{
  "arch": "convformer",
  "model": "image classifier",
  "dataset": "Sentinel-2 satellite tiles (TerraMesh)",
  "train_examples": 145000,
  "image_size": 64,
  "crop_scale_min": 1,
  "horizontal_flip": true,
  "translate": 0.12,
  "rotation_deg": 5,
  "color_jitter": 0.2,
  "targets": ["main land cover"],
  "num_classes": 9,
  "norm": "layernorm",
  "norm_position": "pre",
  "hidden_act": "quick_gelu",
  "mlp_ratio": 4,
  "parallel_block": false,
  "inner_norm": false,
  "drop_path": 0.1,
  "patch_size": [4, 4],
  "conv_stem": false,
  "depths": [4, 7, 4],
  "widths": [80, 160, 320],
  "kernel_size": 5,
  "label_smoothing": 0.05,
  "loss": "cross_entropy",
  "init": "orthogonal",
  "residual_init": "none",
  "optimizer": "normuon",
  "muon_scale": "spectral",
  "learning_rate": 0.014,
  "momentum": 0.95,
  "nesterov": true,
  "orthogonalizer": "newton_schulz_5",
  "adamw_lr_other_params": 0.0016,
  "max_steps": 6400,
  "batch_size": 256,
  "epochs": 11.3,
  "lr_schedule": "cosine",
  "final_lr_fraction": 0.01,
  "warmup_steps": 640,
  "weight_decay": 0.01,
  "adamw_weight_decay_other_params": 0
}
Rows from block 7 of a small image classifier, named by matrix and row number. Rows with one number belong to one neuron. Each number is 200 + 30 x the weight over its row's rms, rounded and kept within 0 to 999. All counts start at 0.
After each neuron's rows are labels from the 100 images, of 14848, where the neuron reaches its highest value: "responds to" is what is common among them. Only what is clearly more common there than usual is listed. The data: Sentinel-2 satellite tiles (TerraMesh).
# fc1: MLP up (model.blocks.7.mlp.fc1.weight, 640x160), inputs 0-159
# fc2: MLP down (model.blocks.7.mlp.fc2.weight, 160x640, transposed), outputs 0-159

fc1.211,233,156,186,115,254,223,170,256,180,172,190,221,217,198,214,230,223,208,197,153,210,193,139,200,217,216,224,226,194,219,191,237,184,219,215,247,220,205,194,167,202,205,114,208,179,243,198,213,217,225,220,158,222,178,174,249,203,178,253,207,167,210,207,183,195,193,196,185,160,218,118,211,155,150,217,167,233,182,223,232,202,193,193,169,186,180,233,232,194,192,222,192,217,237,170,250,212,200,208,184,197,220,262,203,182,224,182,267,222,199,185,163,174,195,186,206,193,192,214,271,204,208,190,169,225,154,207,210,144,141,181,166,232,193,163,185,223,207,197,209,278,160,203,200,230,186,202,151,187,206,220,219,193,235,226,113,211,212,219,249
fc2.211,182,196,205,280,270,228,206,205,159,179,208,192,188,196,191,206,227,208,183,199,180,197,232,165,135,162,147,153,223,142,219,220,209,203,206,218,179,224,205,220,209,253,250,201,186,177,184,171,179,185,222,215,200,231,194,184,217,173,221,201,239,153,149,237,202,187,161,230,160,188,249,182,201,248,237,234,232,221,162,148,224,199,152,272,208,227,238,198,244,182,193,234,219,162,203,197,158,130,195,172,238,230,200,205,181,187,189,196,192,160,169,214,227,234,172,230,208,188,217,187,243,187,236,196,234,205,141,121,216,216,221,228,145,171,239,198,159,144,171,214,157,219,174,224,187,160,220,190,191,204,212,206,202,246,231,197,174,171,174,190
responds to: clouds; main land cover: trees; flooded vegetation

fc1.37,251,220,190,170,179,130,140,247,262,213,165,223,222,218,165,238,219,215,242,196,187,204,216,242,207,183,152,181,231,161,177,195,224,165,197,216,246,214,220,159,237,164,198,220,196,205,185,163,209,166,223,228,170,218,200,220,154,170,188,184,144,213,161,173,206,205,213,214,148,181,199,185,205,227,194,279,231,215,187,236,159,184,186,232,172,232,203,219,177,257,253,213,176,175,136,229,215,185,245,167,189,186,166,239,195,153,242,219,171,204,226,159,244,194,227,180,180,182,188,195,170,188,235,214,209,168,204,176,182,156,200,172,213,158,149,187,177,200,190,204,226,203,170,219,197,197,192,183,221,238,243,263,178,222,248,269,228,214,257,209
fc2.37,94,204,242,243,196,209,254,187,147,166,194,140,191,196,162,188,139,163,194,158,188,206,211,217,205,199,195,271,218,237,142,142,218,248,185,142,206,173,185,241,207,245,188,179,189,242,197,164,244,236,224,220,207,232,227,203,181,207,155,152,179,216,221,204,184,204,192,203,205,151,230,178,144,235,250,213,194,191,192,247,210,189,205,190,215,181,150,191,196,230,171,173,212,213,281,183,216,216,168,192,265,217,193,222,199,159,175,154,223,190,224,221,194,155,190,194,186,254,194,210,167,200,176,182,150,191,199,254,191,202,181,209,227,202,236,185,152,198,228,184,169,185,220,224,214,224,204,205,224,198,225,231,215,190,235,236,179,178,164,209
responds to: water; main land cover: water

fc1.296,272,191,186,242,235,242,253,131,243,182,240,213,213,208,233,155,236,214,195,151,236,208,189,185,229,257,189,197,232,165,212,176,244,179,171,213,206,186,156,191,208,192,211,169,218,163,218,208,203,268,139,185,133,214,175,159,180,214,192,175,170,143,183,210,263,251,170,143,183,243,225,218,171,182,213,199,209,240,237,183,197,174,195,177,161,256,212,189,162,178,159,200,219,211,170,176,174,183,199,212,203,210,238,171,182,184,211,192,199,174,220,211,209,197,199,210,231,200,196,207,267,177,171,247,156,201,150,234,161,218,218,208,201,224,195,200,197,226,225,229,226,147,184,200,167,183,230,221,156,143,250,240,233,192,211,233,241,189,182,185
fc2.296,128,178,162,167,204,185,150,199,141,230,181,174,195,186,187,188,216,211,223,237,196,169,202,141,199,202,186,167,226,235,187,224,217,208,156,176,184,132,210,219,256,190,163,182,211,188,178,213,159,189,221,229,174,177,245,227,201,255,212,199,229,173,234,223,189,198,204,208,190,205,185,216,173,208,192,224,177,272,199,167,195,223,196,242,190,155,211,170,177,184,216,183,233,162,255,152,223,218,202,228,210,196,134,200,227,194,180,242,152,249,193,196,179,200,216,176,204,184,255,225,204,174,206,133,275,254,255,181,209,205,219,212,289,178,253,148,165,189,165,221,224,230,196,222,207,180,224,179,208,206,197,158,149,202,162,198,198,172,181,227
responds to: clouds; main land cover: clouds

fc1.386,209,258,167,236,193,159,187,230,228,211,126,214,227,213,206,247,226,187,164,145,171,204,192,218,209,215,187,191,226,239,212,191,177,233,255,229,239,225,230,167,176,171,229,188,192,172,207,245,219,181,175,195,202,172,258,196,211,186,179,222,164,195,212,192,236,177,148,230,154,199,198,214,189,155,235,142,176,193,238,171,193,206,192,223,199,155,184,242,164,175,199,179,233,245,210,200,156,174,170,196,210,190,201,253,151,193,237,205,252,155,255,250,194,174,216,227,159,231,149,200,236,158,192,154,217,224,214,93,155,204,175,167,223,202,190,145,164,262,211,207,188,192,194,194,200,219,223,209,216,218,208,182,246,221,198,198,196,240,174,207
fc2.386,209,195,228,207,191,165,229,229,196,163,222,152,223,168,238,213,210,229,177,191,223,195,174,185,213,191,249,229,273,182,222,142,193,211,204,238,200,211,159,199,176,212,196,216,178,207,206,240,180,185,235,218,185,168,125,170,209,211,158,216,223,216,205,199,201,141,205,180,174,233,203,181,172,162,237,183,225,176,214,256,223,202,226,211,158,209,198,207,155,157,188,251,162,107,224,193,194,158,166,234,248,165,223,120,234,183,186,216,153,162,192,162,217,212,240,215,230,144,164,220,197,168,205,225,131,221,187,289,189,238,203,184,210,199,194,199,177,190,204,195,186,206,184,209,163,185,196,203,243,186,165,243,176,238,257,178,212,203,229,223
responds to: water; clouds; flooded vegetation; main land cover: water

fc1.513,235,224,262,221,170,144,211,238,212,171,138,164,202,182,172,187,177,230,208,130,270,192,236,160,187,151,184,195,225,184,189,186,174,233,219,225,241,221,162,247,192,190,190,191,218,136,243,217,232,230,186,252,207,215,212,195,230,181,210,200,171,210,231,246,204,253,195,225,218,216,243,180,192,167,218,187,138,174,241,205,187,235,208,163,208,196,208,188,183,180,199,120,220,205,149,220,178,170,260,193,252,153,208,220,185,215,212,225,189,219,235,161,217,219,170,191,241,244,204,222,234,239,204,199,217,185,173,186,158,187,212,153,180,170,122,214,209,177,166,176,171,252,172,177,179,205,198,188,205,182,169,206,250,254,227,188,213,202,200,178
fc2.513,200,178,212,222,197,222,210,217,190,215,202,203,187,204,236,208,241,192,224,206,180,221,107,221,178,195,189,160,195,165,153,195,219,243,165,157,194,201,244,217,180,259,153,232,232,210,191,165,216,168,161,182,193,199,187,180,262,248,214,222,222,219,231,236,223,111,225,187,208,219,207,217,214,196,181,209,236,202,201,258,179,256,181,246,179,182,154,177,222,225,227,174,167,217,206,189,202,219,115,224,198,239,215,137,212,149,202,152,204,211,174,165,217,201,175,205,211,193,200,164,175,206,192,186,180,214,264,178,211,240,250,232,223,258,233,150,194,177,199,162,187,229,175,175,230,200,151,205,174,234,197,224,191,173,216,139,242,237,158,173
responds to: clouds

fc1.622,190,237,174,215,163,217,255,186,159,169,196,154,178,200,180,264,196,228,143,172,198,165,179,135,177,148,217,208,224,166,177,218,255,214,213,222,213,202,230,177,179,174,187,158,210,162,211,218,203,237,193,217,165,165,145,244,228,156,187,212,159,213,151,158,195,197,247,214,203,221,207,194,194,124,178,189,265,171,205,209,187,255,205,209,208,202,186,158,210,168,217,238,202,196,208,182,242,188,276,181,186,186,242,197,187,260,191,205,173,147,203,185,188,212,199,189,186,223,225,232,170,154,213,242,204,186,235,175,243,221,211,199,168,201,168,208,230,148,206,207,247,226,227,194,253,135,198,248,176,234,247,241,227,208,207,182,152,213,207,215
fc2.622,123,242,216,200,224,229,192,186,241,215,137,236,180,108,239,198,231,195,222,209,199,246,222,175,178,177,228,197,187,166,175,152,207,191,215,213,221,191,186,230,242,228,200,214,234,192,176,181,200,175,220,125,166,251,199,175,206,217,182,261,159,188,205,181,198,114,200,228,162,201,228,199,229,227,253,237,184,236,208,158,160,196,238,139,201,191,236,248,223,233,166,200,193,136,212,225,188,214,178,237,208,221,162,223,179,182,212,218,170,169,196,200,175,192,191,143,196,187,229,171,174,217,244,220,202,226,179,247,224,230,240,248,213,159,234,166,199,199,240,186,238,208,181,185,223,243,168,178,219,160,165,220,209,189,190,226,202,184,235,201
responds to: clouds

fc1.190,201,211,210,227,164,186,249,222,193,190,211,160,198,248,173,159,202,247,167,179,232,186,166,214,197,170,193,212,214,169,186,242,196,177,265,164,200,252,224,200,202,179,178,212,161,190,190,224,195,171,167,198,173,194,237,185,196,209,167,184,180,273,179,239,209,195,210,208,190,191,233,169,207,208,179,221,231,143,233,176,192,241,165,162,245,204,213,203,225,212,167,180,147,193,144,198,218,264,250,204,240,224,177,160,202,174,176,219,242,164,237,204,167,222,204,173,163,190,214,212,253,218,202,216,231,169,194,228,220,144,232,223,227,196,206,268,222,197,138,243,192,188,107,221,196,257,167,149,192,246,163,241,162,186,230,243,195,192,214,228
fc2.190,170,224,230,193,183,239,179,223,165,197,155,181,211,173,182,221,245,196,267,209,230,222,251,222,213,182,158,227,239,268,165,168,171,207,230,185,233,206,181,152,208,191,130,198,193,167,180,189,215,202,189,149,207,208,203,235,194,228,230,228,219,182,215,159,247,190,244,240,167,191,188,236,163,146,227,189,180,197,227,192,200,183,234,201,197,186,222,197,162,197,165,207,220,245,263,189,166,216,192,188,170,230,185,236,186,215,195,192,135,162,225,226,206,191,200,189,224,234,182,208,177,201,192,239,209,247,228,159,272,184,178,221,189,160,203,161,167,218,218,184,213,197,248,202,164,246,202,215,185,242,195,142,129,208,208,175,137,265,266,198
responds to: water; main land cover: water; bare ground; flooded vegetation

fc1.390,241,231,231,243,206,197,189,282,214,219,187,210,211,185,158,184,211,186,200,153,188,245,209,204,166,234,268,249,215,175,211,205,223,214,177,169,222,192,229,204,169,198,179,202,173,165,168,165,187,240,204,204,202,195,243,218,194,165,212,198,201,219,193,206,252,140,174,226,193,241,186,199,222,200,186,179,243,237,158,203,179,140,188,151,169,168,204,191,152,191,172,170,263,211,231,217,182,209,200,204,202,195,192,153,112,203,212,266,251,234,157,181,261,194,169,148,211,186,152,156,179,155,173,223,202,254,218,232,167,189,174,247,220,216,204,184,211,225,195,212,196,143,153,235,238,179,185,174,192,168,190,237,230,221,194,218,236,182,242,194
fc2.390,168,162,212,213,177,199,273,237,203,214,165,228,210,219,204,158,222,208,196,213,236,229,211,182,206,174,217,175,243,169,222,187,190,157,164,259,197,202,200,162,199,254,196,203,191,231,213,202,186,150,167,196,223,183,170,175,238,176,219,179,205,188,165,197,137,170,214,143,240,242,195,209,216,205,191,272,151,175,238,162,173,131,190,215,217,213,204,175,216,169,152,225,220,230,254,166,267,152,192,251,246,183,195,201,191,184,187,210,205,195,230,255,216,216,239,191,226,213,219,181,229,179,234,167,190,210,177,169,205,214,211,136,221,237,162,150,229,221,155,209,237,170,264,175,184,164,203,234,203,218,197,271,190,184,244,189,168,177,172,191
responds to: clouds

fc1.416,219,252,171,186,202,174,176,201,239,205,160,178,236,212,171,226,152,232,217,213,224,187,199,171,175,212,180,219,164,168,204,176,209,205,169,215,255,200,195,181,241,245,177,173,214,158,244,238,212,161,206,214,208,240,189,183,241,209,194,221,169,200,212,210,150,198,268,110,218,201,137,220,226,198,175,199,173,239,206,190,199,186,173,185,180,156,185,230,217,228,178,158,206,201,203,157,196,228,229,218,207,243,188,251,201,200,204,167,205,232,196,270,134,207,183,184,209,176,230,205,194,162,222,183,161,195,229,201,237,140,261,211,216,184,206,174,207,251,143,145,234,186,203,195,168,206,179,235,226,192,152,213,220,214,282,235,265,181,160,216
fc2.416,222,161,273,246,173,209,233,177,191,195,195,155,208,197,167,252,257,199,167,196,191,178,216,167,230,209,193,221,219,206,128,215,204,214,199,162,169,228,198,174,185,174,179,229,191,234,219,164,207,191,214,227,217,206,182,227,240,206,168,204,225,189,164,167,209,181,167,197,242,208,166,153,182,210,269,198,201,190,203,120,219,167,209,213,166,191,188,180,208,154,218,184,212,168,219,225,193,273,129,171,200,155,199,152,183,198,211,223,217,231,235,203,223,248,180,244,192,257,194,200,158,206,193,214,222,158,268,167,196,224,172,182,165,191,186,238,158,237,206,230,186,221,218,187,194,248,149,245,155,204,194,165,168,139,170,187,136,195,184,185
responds to: water