Rows from block 11 of a small image classifier, named by matrix and row number. Rows with one number belong to one neuron. Each number is 128 + 24 x the weight over its row's rms, rounded and kept within 0 to 255. All counts start at 0. Numbers have three digits each.
After each neuron's rows are labels from the 100 images, of 14848, where the neuron reaches its highest value: "responds to" is what is common among them. Only what is clearly more common there than usual is listed. The data: Sentinel-2 satellite tiles (TerraMesh). In brackets: how many of the 100.
# fc1: MLP up (model.blocks.11.mlp.fc1.weight, 1280x320), inputs 240-319
# fc2: MLP down (model.blocks.11.mlp.fc2.weight, 320x1280, transposed), outputs 240-319

fc1.238:160127131109153150086172151075137140115115088099106129149170109117141083171064114093148132110138126160112130125101108095149075150130133133162112171124156170128131152112130124117108115137135123113138153161168151131162122164102125128150130160
fc2.238:162113097185149151155112110150097103154109183135122153137109135146133134144147135139135128145108082121088115152134140161139131101105096142137154150095124108128110115096111123150120138127172145135131129150095092151165131109150138158103105117
responds to: trees (92); water (72); main land cover: trees (43); clouds (41)

fc1.120:118141137130146168127122100114162137122113121162149104121117133088158129158166139127100151137140155115122141139145115132156084135155102170125105149156112153131137080133186121138120161135167082137119167142152093073121101094097123136071118095
fc2.120:117136134145134097145095117083095162101151111116103140120123115140105160143111129116121118157114114129137146117114143106123166125097123139149106103153122119144092157135080166154119153123117116157156166137143137156124141199165122127144114101
responds to: flooded vegetation (72); water (72); main land cover: flooded vegetation (50)

fc1.439:131110125097122145173119121164145114161128133164121137123137157105101170110082103109087107153104155106131117149125132115127122134143171106112126112077111122106130149107108161175124141152130134129161142164145118140142095137196110166152121155
fc2.439:118097112100140104108134086128109099162140141138141103074144129138095170159120126139122141137134095071128125146128112079126108160075133109100147133150139156156135119118125166154140114148114138137128120091114141158099164125122176132102160116
responds to: snow or ice (76); main land cover: snow or ice (71); bare ground (51)

fc1.140:134114098146144120122111130128132151109157087100099130102170140122096117153134096129125111093129123133161142116103121145096170149125125154170153137105150130139128130097128145101145091110150128137149105135120116150090108172146119117093095112
fc2.140:150124099125118121140148117133160136164120149089142136121169121121150118097112164146152141143114107148125113172161157142144119103080113148098130107101135111116113125141133116149117118057111125137142172127163112139134126136109169113143144121
responds to: trees (96); main land cover: trees (64)

fc1.593:133133199136135152139123120125062132141154131133135132095155126134137140127136126122094112119141148123142115098098138133167117098128153103142138106145124096143148127106121180184148131115147126141140147106114108142100129130155105124119097123
fc2.593:138105133123162091134166126107113140153122139153086098141158120130145154105112165107123151128138130108141111153179097159097120115130121117142112093121105125112146197143085124154172140127048093118128080103130103123076119181138168088133181090
responds to: snow or ice (91); main land cover: snow or ice (88)

fc1.119:134125153097149152133097148127153156132119114149133131174150142117109149137154143155128119105144154141140157125115115149136128152087116097134106102145161133129138126134110127119112125113147126132134104164129149110133112127121115114145134119
fc2.119:120105105163116137108111114129158091134123136097173135133159140129138108144147072107150112094140105183137142097155143113094145161123132103156164098120125150149100080109106118135102131143148136128081128140123126116104173121124138166144118144
responds to: snow or ice (64); main land cover: snow or ice (54); flooded vegetation (26)

fc1.343:119121169155119189130122124130116119117113155105156132148106150115099163150147147108181111123170169115166128126115172121128089109073155112124165115115168148131118151105143126121142161129101107164160108108092114145113153125107132116126181127
fc2.343:145108150124140084141149111158126095122130175114159114091157123142140125126123149150054114136142110150138107135118161158112138144100155142127095153125138161135083126145114137111124116146155139070101166162133123151146141152162115069082155132
responds to: flooded vegetation (39); main land cover: flooded vegetation (27)

fc1.154:102084130133141124113144069110144139117127088096100119090157081092140190114128100130099185103158153196129118148119119148172130150110138155134141113091129174118107118099159133096105143114113137092130127090112144111095143139128121130115145133
fc2.154:146145121130140139141164117087152106090130133136080111147124144124113145112163113087135098142124135065157114152094091112101076122147119123116124163121138071142145175128161130141146097091113096072102161133147127165122084121121130122147091103
responds to: snow or ice (58); main land cover: snow or ice (47)

fc1.100:112123088091156133095143112131136123126124126121166110115086126120126136171152101123077167151122136148132129108098103126100126145120118126120138109082091155151092133135158109134114120177126129109157142169115146167130163119129122120183136177
fc2.100:156129162170110145109139141094104148165125105116136105124127114118132125122119122117160132107130119114134082134117143144176130130090167103125155114185143150113145134141105110100148147152107142129112116118166115136160157117139114105149154111
responds to: trees (95); crops (67); built area (64); clouds (36)

fc1.734:121132129106140161146133114142100115153132137124098114097080122137117106130141146118142154170134071130113117123064103124086157163137146139140088137112110158141131084102114134105101105112143119112117108137143193165130103104126110126122173094
fc2.734:084125129094137073127129161164129147134102082143167100165117165110115104152145140147154149135153132128152151160125083114173162155133138182130135167121148125167123098113106107146124141097134125132151126103130118178132116125099120143120141107
responds to: snow or ice (56); main land cover: snow or ice (47); main land cover: water (34)

fc1.650:146117150161152157126100144164154165117087105122137108115113164079153147140095099149158130093148148125135160160154129102096113123123113100122115121096117124167116074122098148150177144146155116143110109102135124153101121127141122094136140114
fc2.650:145117179124101144164131160133124113100106096151149134129149115160127106135147116130106128112127144130116133158141140144128124169117107084103145129124149109164114108130136127106157096155156128129142103100135075100107064137120110160108132135
responds to: water (74); main land cover: snow or ice (39); main land cover: water (38); flooded vegetation (32)

fc1.422:148132152160104147111167110118138120137104124112128142108161077172179107109106111110111151118158112116101151109151093078119137151162134107134126115137109106111097164094111114121163151133127122113123143150141134127125085126146098161111131107
fc2.422:119120119162157140133127131091123065131126134115085130168123094125068111141157097133105112147141131137147137138103154086143162119123113149104139152118136149124140124121109150115138155153118134159151098116075127121144111132115139144110098123
responds to: trees (95); clouds (56); main land cover: trees (46)

fc1.65:141097133063093112137127165106151133112142140135083146099130119172144099110140121117133159120110148157114142070107151126190095095128120122148176121109144101135124105101118155133161112105129081089131145128173141123117111099119142112108148169
fc2.65:148101077136146142136128122121112129127116097188143112114131072134141121137190100123108178119097138077149146134126135099121165181114132142101142083123129125115139134162134149113128160120101125091127124142087085125141103114143129131113103132
responds to: flooded vegetation (30)

fc1.576:117170124139136110194148135111135144096091134174137148128096132088084147075108103124111141124156127148084161102126080113133121165084125109148089135124146108153095114055144118136142120133136087121121109129109147110137133078131093144163139142
fc2.576:116172169127135115128098115165145160072095113097113153130140163110126136145118102132172156147078139154143128119136111147110144125145105150126140127099135131106114115137105082133099133125114117126187112119127114166087210176154135128107098126
responds to: main land cover: rangeland (64)

fc1.590:121096111121146146096154146126183171124136130107082136181128108113103101122152087113126125143109091143161143110129159108133134138114107126129112080094163086116110113116130153165118134152126095115122094132125157092152106115148150121162119130
fc2.590:121120100142155146153151089167127100171142084115149098142102103146162122137135145158151115130161098104107096113131121139100117114142144109113152100126136112126188104089102137111133114085119149171149094075164108169115098106141118110131166076
responds to: flooded vegetation (87); water (73); main land cover: flooded vegetation (72)

fc1.342:095126146103132136102147172125135128167134111113085148147117127166129123079137118123116135140092120165100191125125142114128155171138129123149130152097114133134128136095129108109090138146143159154080104095141186160123127078139138124079111096
fc2.342:095138119117096129119105099151134159127185201099133145125148145101109089148086105153140122143158092113162139126115112121148175092136111171096083109146131134143160167128119113097153134110145119136104151141127123132167121150122142102167177091
responds to: crops (90); trees (90); main land cover: crops (79); built area (76)

fc1.356:096081152187096158116118140146099107124142126117118120156126144149132125193128125138126122118113106147145135122159131102120112140118141110143123066116126135106131116109129143149092084157139089147140098117105131125140185123144091142157113102
fc2.356:098127173114142134096148136155149142102095109136133124163161112103069169173114155148136123141078137130110113105130140146175137152142153120120107119114087138135151115102145115182120128149115088118150130102104113142135116140115135140085116140
responds to: trees (99); main land cover: trees (60); clouds (45)

fc1.533:128126092100149130139139146121144145169053110120145146142118114123122147143084131122148125130151144143164086084097154129125156080154145117139125114130154102124053098119098157169129096099126184098075078146114131112132145140127113115170114127
fc2.533:114130132100146117118130081152127148129146144106138148122127101130184124123139099150123096163128121092149135117130110137175148134086130109113148143130128119115143105105140096118132130136119147106142138106130124102145114132134114116102058153
responds to: crops (69); built area (64); main land cover: crops (42); clouds (36)

fc1.172:187102099127142158126119129093132131157120203120156134107139139110143173107072088112143124136163104151149128133128131123110164109112135095083154169096085138125140166116152105154124108164115090152147124110127111146121167129146119108102113113
fc2.172:137100161086127090127124130101170131141098111086128060142145166155126100090101118121122150124122116138126150128155146165140118141173127167160161098127128155132117157094132107106143197104104144102124108117148165117131119139156132097099174166
responds to: clouds (96); main land cover: clouds (76)

fc1.344:137115128159140185127157118147113086137093145095080134133121156091167120157089105190120145117124134124057133125136130143185111168153108135070143179119113133121146123147114114161143105173143111066128132107141130085216091119080167156136128164
fc2.344:133123113124134134139079124089103102126151126159105091124088077165126151103166136066134118189115124100107134115175172083146165156152132142125127100134082114096094134096160089158116156123143105132144140139123094160131123084142118118119159101
responds to: water (82); main land cover: water (74); flooded vegetation (28)

fc1.257:107112164111132100120113123133135078174174147106130119163123114145139095120096142138165139116125135167116140154128122156091124114122141160150078118139145110123174115125113124118174114147147139146125121114124110092136124125122148144102105102
fc2.257:108112129139117134137143126096134134156137142170116128118122133104118124143156098152109119141121157127170081153111163122186100135113094157132127082118121129097113134116115155101120154118113088080110127115143131087116127128131117139136143190
responds to: bare ground (60); main land cover: water (28)

fc1.207:126139109138111159146098135123112099074128113140136134157067128132166139073146121153151128086158111188107132138110142127108154081154133129148136118149061140111160123129114150161143154143175112155159134158118124133123105189125129101114147155
fc2.207:096116144107162138156167123105137131124150161113129102091105153128140107134157110128077149135133148114144154113116129159167121097130115125115151135144132167094131134142111122094130125114066141159148143107077078111156097108146172119156080122
responds to: trees (95); clouds (93); main land cover: trees (70)

fc1.664:124142114111147163146160093141133133081148183096108130121157127097102130082121079123091134090137185132086140113154094120138116180134152144119116134171143112129136151091136093148122130113178135165172146099126118131149145120096146154160095164
fc2.664:120137140095130103124140174145161162159164141140115124075148127079152118149135154102130138140125122152096138105134147085150138138096126116104132165115120106076104139110106130062132136070100068149166175123082129129090112139166124119115111063
responds to: snow or ice (96); main land cover: snow or ice (93)

fc1.600:138141104152098134119120137115143140087160146134086149159171139159158110119132103168114175114176128088145111128122098148125163121133129100135116116138088089151137119151171170144104098120138137120119121131135111113098108141119154107133112134
fc2.600:123118132128143095115084109110134127125118112134127148166110150126141160145092130089130136118106097145123159111158120107153164124130114092142114101146084135153154167155168172178096124138116130156117131114123121149164153199134138115113135134
responds to: flooded vegetation (27)

fc1.630:110106118126118189105150091134123105109141124129106099097117116109097116132139106115118137126154097154137102113124170148117123147103139201145089124120175073144135146102128169133154126142100134128124180111150098142168117130102115127117099118
fc2.630:187107115148139120094120131099119175165114080101103129154190143127131099121103098127159112125112133139087093131121173128111144094130153109085115126103111134128150110048109121113132136121146124109108078153129090091105152160148117116149144149
responds to: flooded vegetation (82); water (78); main land cover: flooded vegetation (58)

fc1.143:151120074152071150112118178132176135116100153154118107109134172109114127150128132146122119135148130105096174132111138111103099149130134108118124105098167095143128123133118108145105149118108104090171122118159143092148130145141165089110122122
fc2.143:103152102107117143126139138149152087146146113142149152138125093158172104121140106119155103145116119128176087128112091094153115081160114144124128123163127103126137168125131148110123134112132170114128118097102081114133149092101090121126139136
responds to: clouds (59); main land cover: clouds (47)

fc1.736:127132137128148133120119179176110121157145126143185140161139083162160142161140130168117165117127083153166113134150126157111073123092107137144108117122146090173113100111145147156097106114123110140142107093119136144154108105132141116139099156
fc2.736:153100112146141114142102091105117090158125159125182143100136154142123147075118105104140131141124134152141173135124130165120130119136107113142153150125132107125107119124092124116095149129135163123139124116123148138109176208103140128128090125
responds to: water (72); main land cover: water (32); flooded vegetation (31)

fc1.159:166107102134154147136120104127168110098135135114080104103129149121099121117114127152129152105112142173099111146093103152101112135121113156112131124182138097109132134136123123127128173129122182091146103086134106102103123086113115125149108131
fc2.159:179108140107102125151110139141143169118127153148150119142132129149095106094140086116125114109156148117103106093133133099143179131143110116098138090097131113140116116104140151135107146096159126173123122116126073125093141158132164103115130130
responds to: built area (86); crops (83); main land cover: crops (70)

fc1.263:098145117097101115137089105167088126106165140152169127088097117126143152153120107141147169155139157147120168151108121166143120129136127150154136128085139114102125116128112098125122134163112164067112117135102120129123104173138124172123095052
fc2.263:123175150128156141154117146102169120131094174155129128113122138179134189176141174122131091117119119174168098122162105117142134078170119123104119123135166093103142157107121160114101103157109102116142148133135153170114146124155155125157124149
responds to: bare ground (52)

fc1.435:077132133097090114090104125110098099140089161093124081118112104178141103125099141098142134128145108105157116108082145143110163133119108106114189129120121126130095117100153093128142109139120167102120134156158152147108123124160154085145094123
fc2.435:124120204113160071094118132140136140096144140170121114135153133115138152149138105146096144150102137159121125153141108141179153128108119102103089169117132134163132138158160099130109157124157199173089156160112132106153149148145126120123129098
responds to: trees (88); crops (73); water (66); main land cover: crops (54)

fc1.441:138156094133168121158161134089114141119131137144133146134167132122117119139137129149108150165100076120091076099096130111139090139109158170164112096108157149146136125132143110173125121120131125131132109138088143134093150102086111106175132120
fc2.441:140137127158148169134152145141120148166142132099147189164103110101208117105164146153128109133122186138144102120112100124117137133098110127110128132134132096168121156143131114126096130116133165131164172097124129100147160111144143191144148144
responds to: clouds (78)

fc1.81:134131130133056095123123160165157161088141119107099129154127115149130135144127125112169120122138119173115109175097119093142140149105166131111101159136153122148121111157103115158130098094072146142130171128147127165193132131114128156152144137
fc2.81:084121165162140120115127107133112098139123105108112162127175089130096133153144111126173110110109132122128081169192162137124150108144111127133108115122102107159101132127120153140082140104160163071108115103143113144110092181158138106144155116
responds to: built area (82); crops (74); clouds (36); main land cover: built area (32)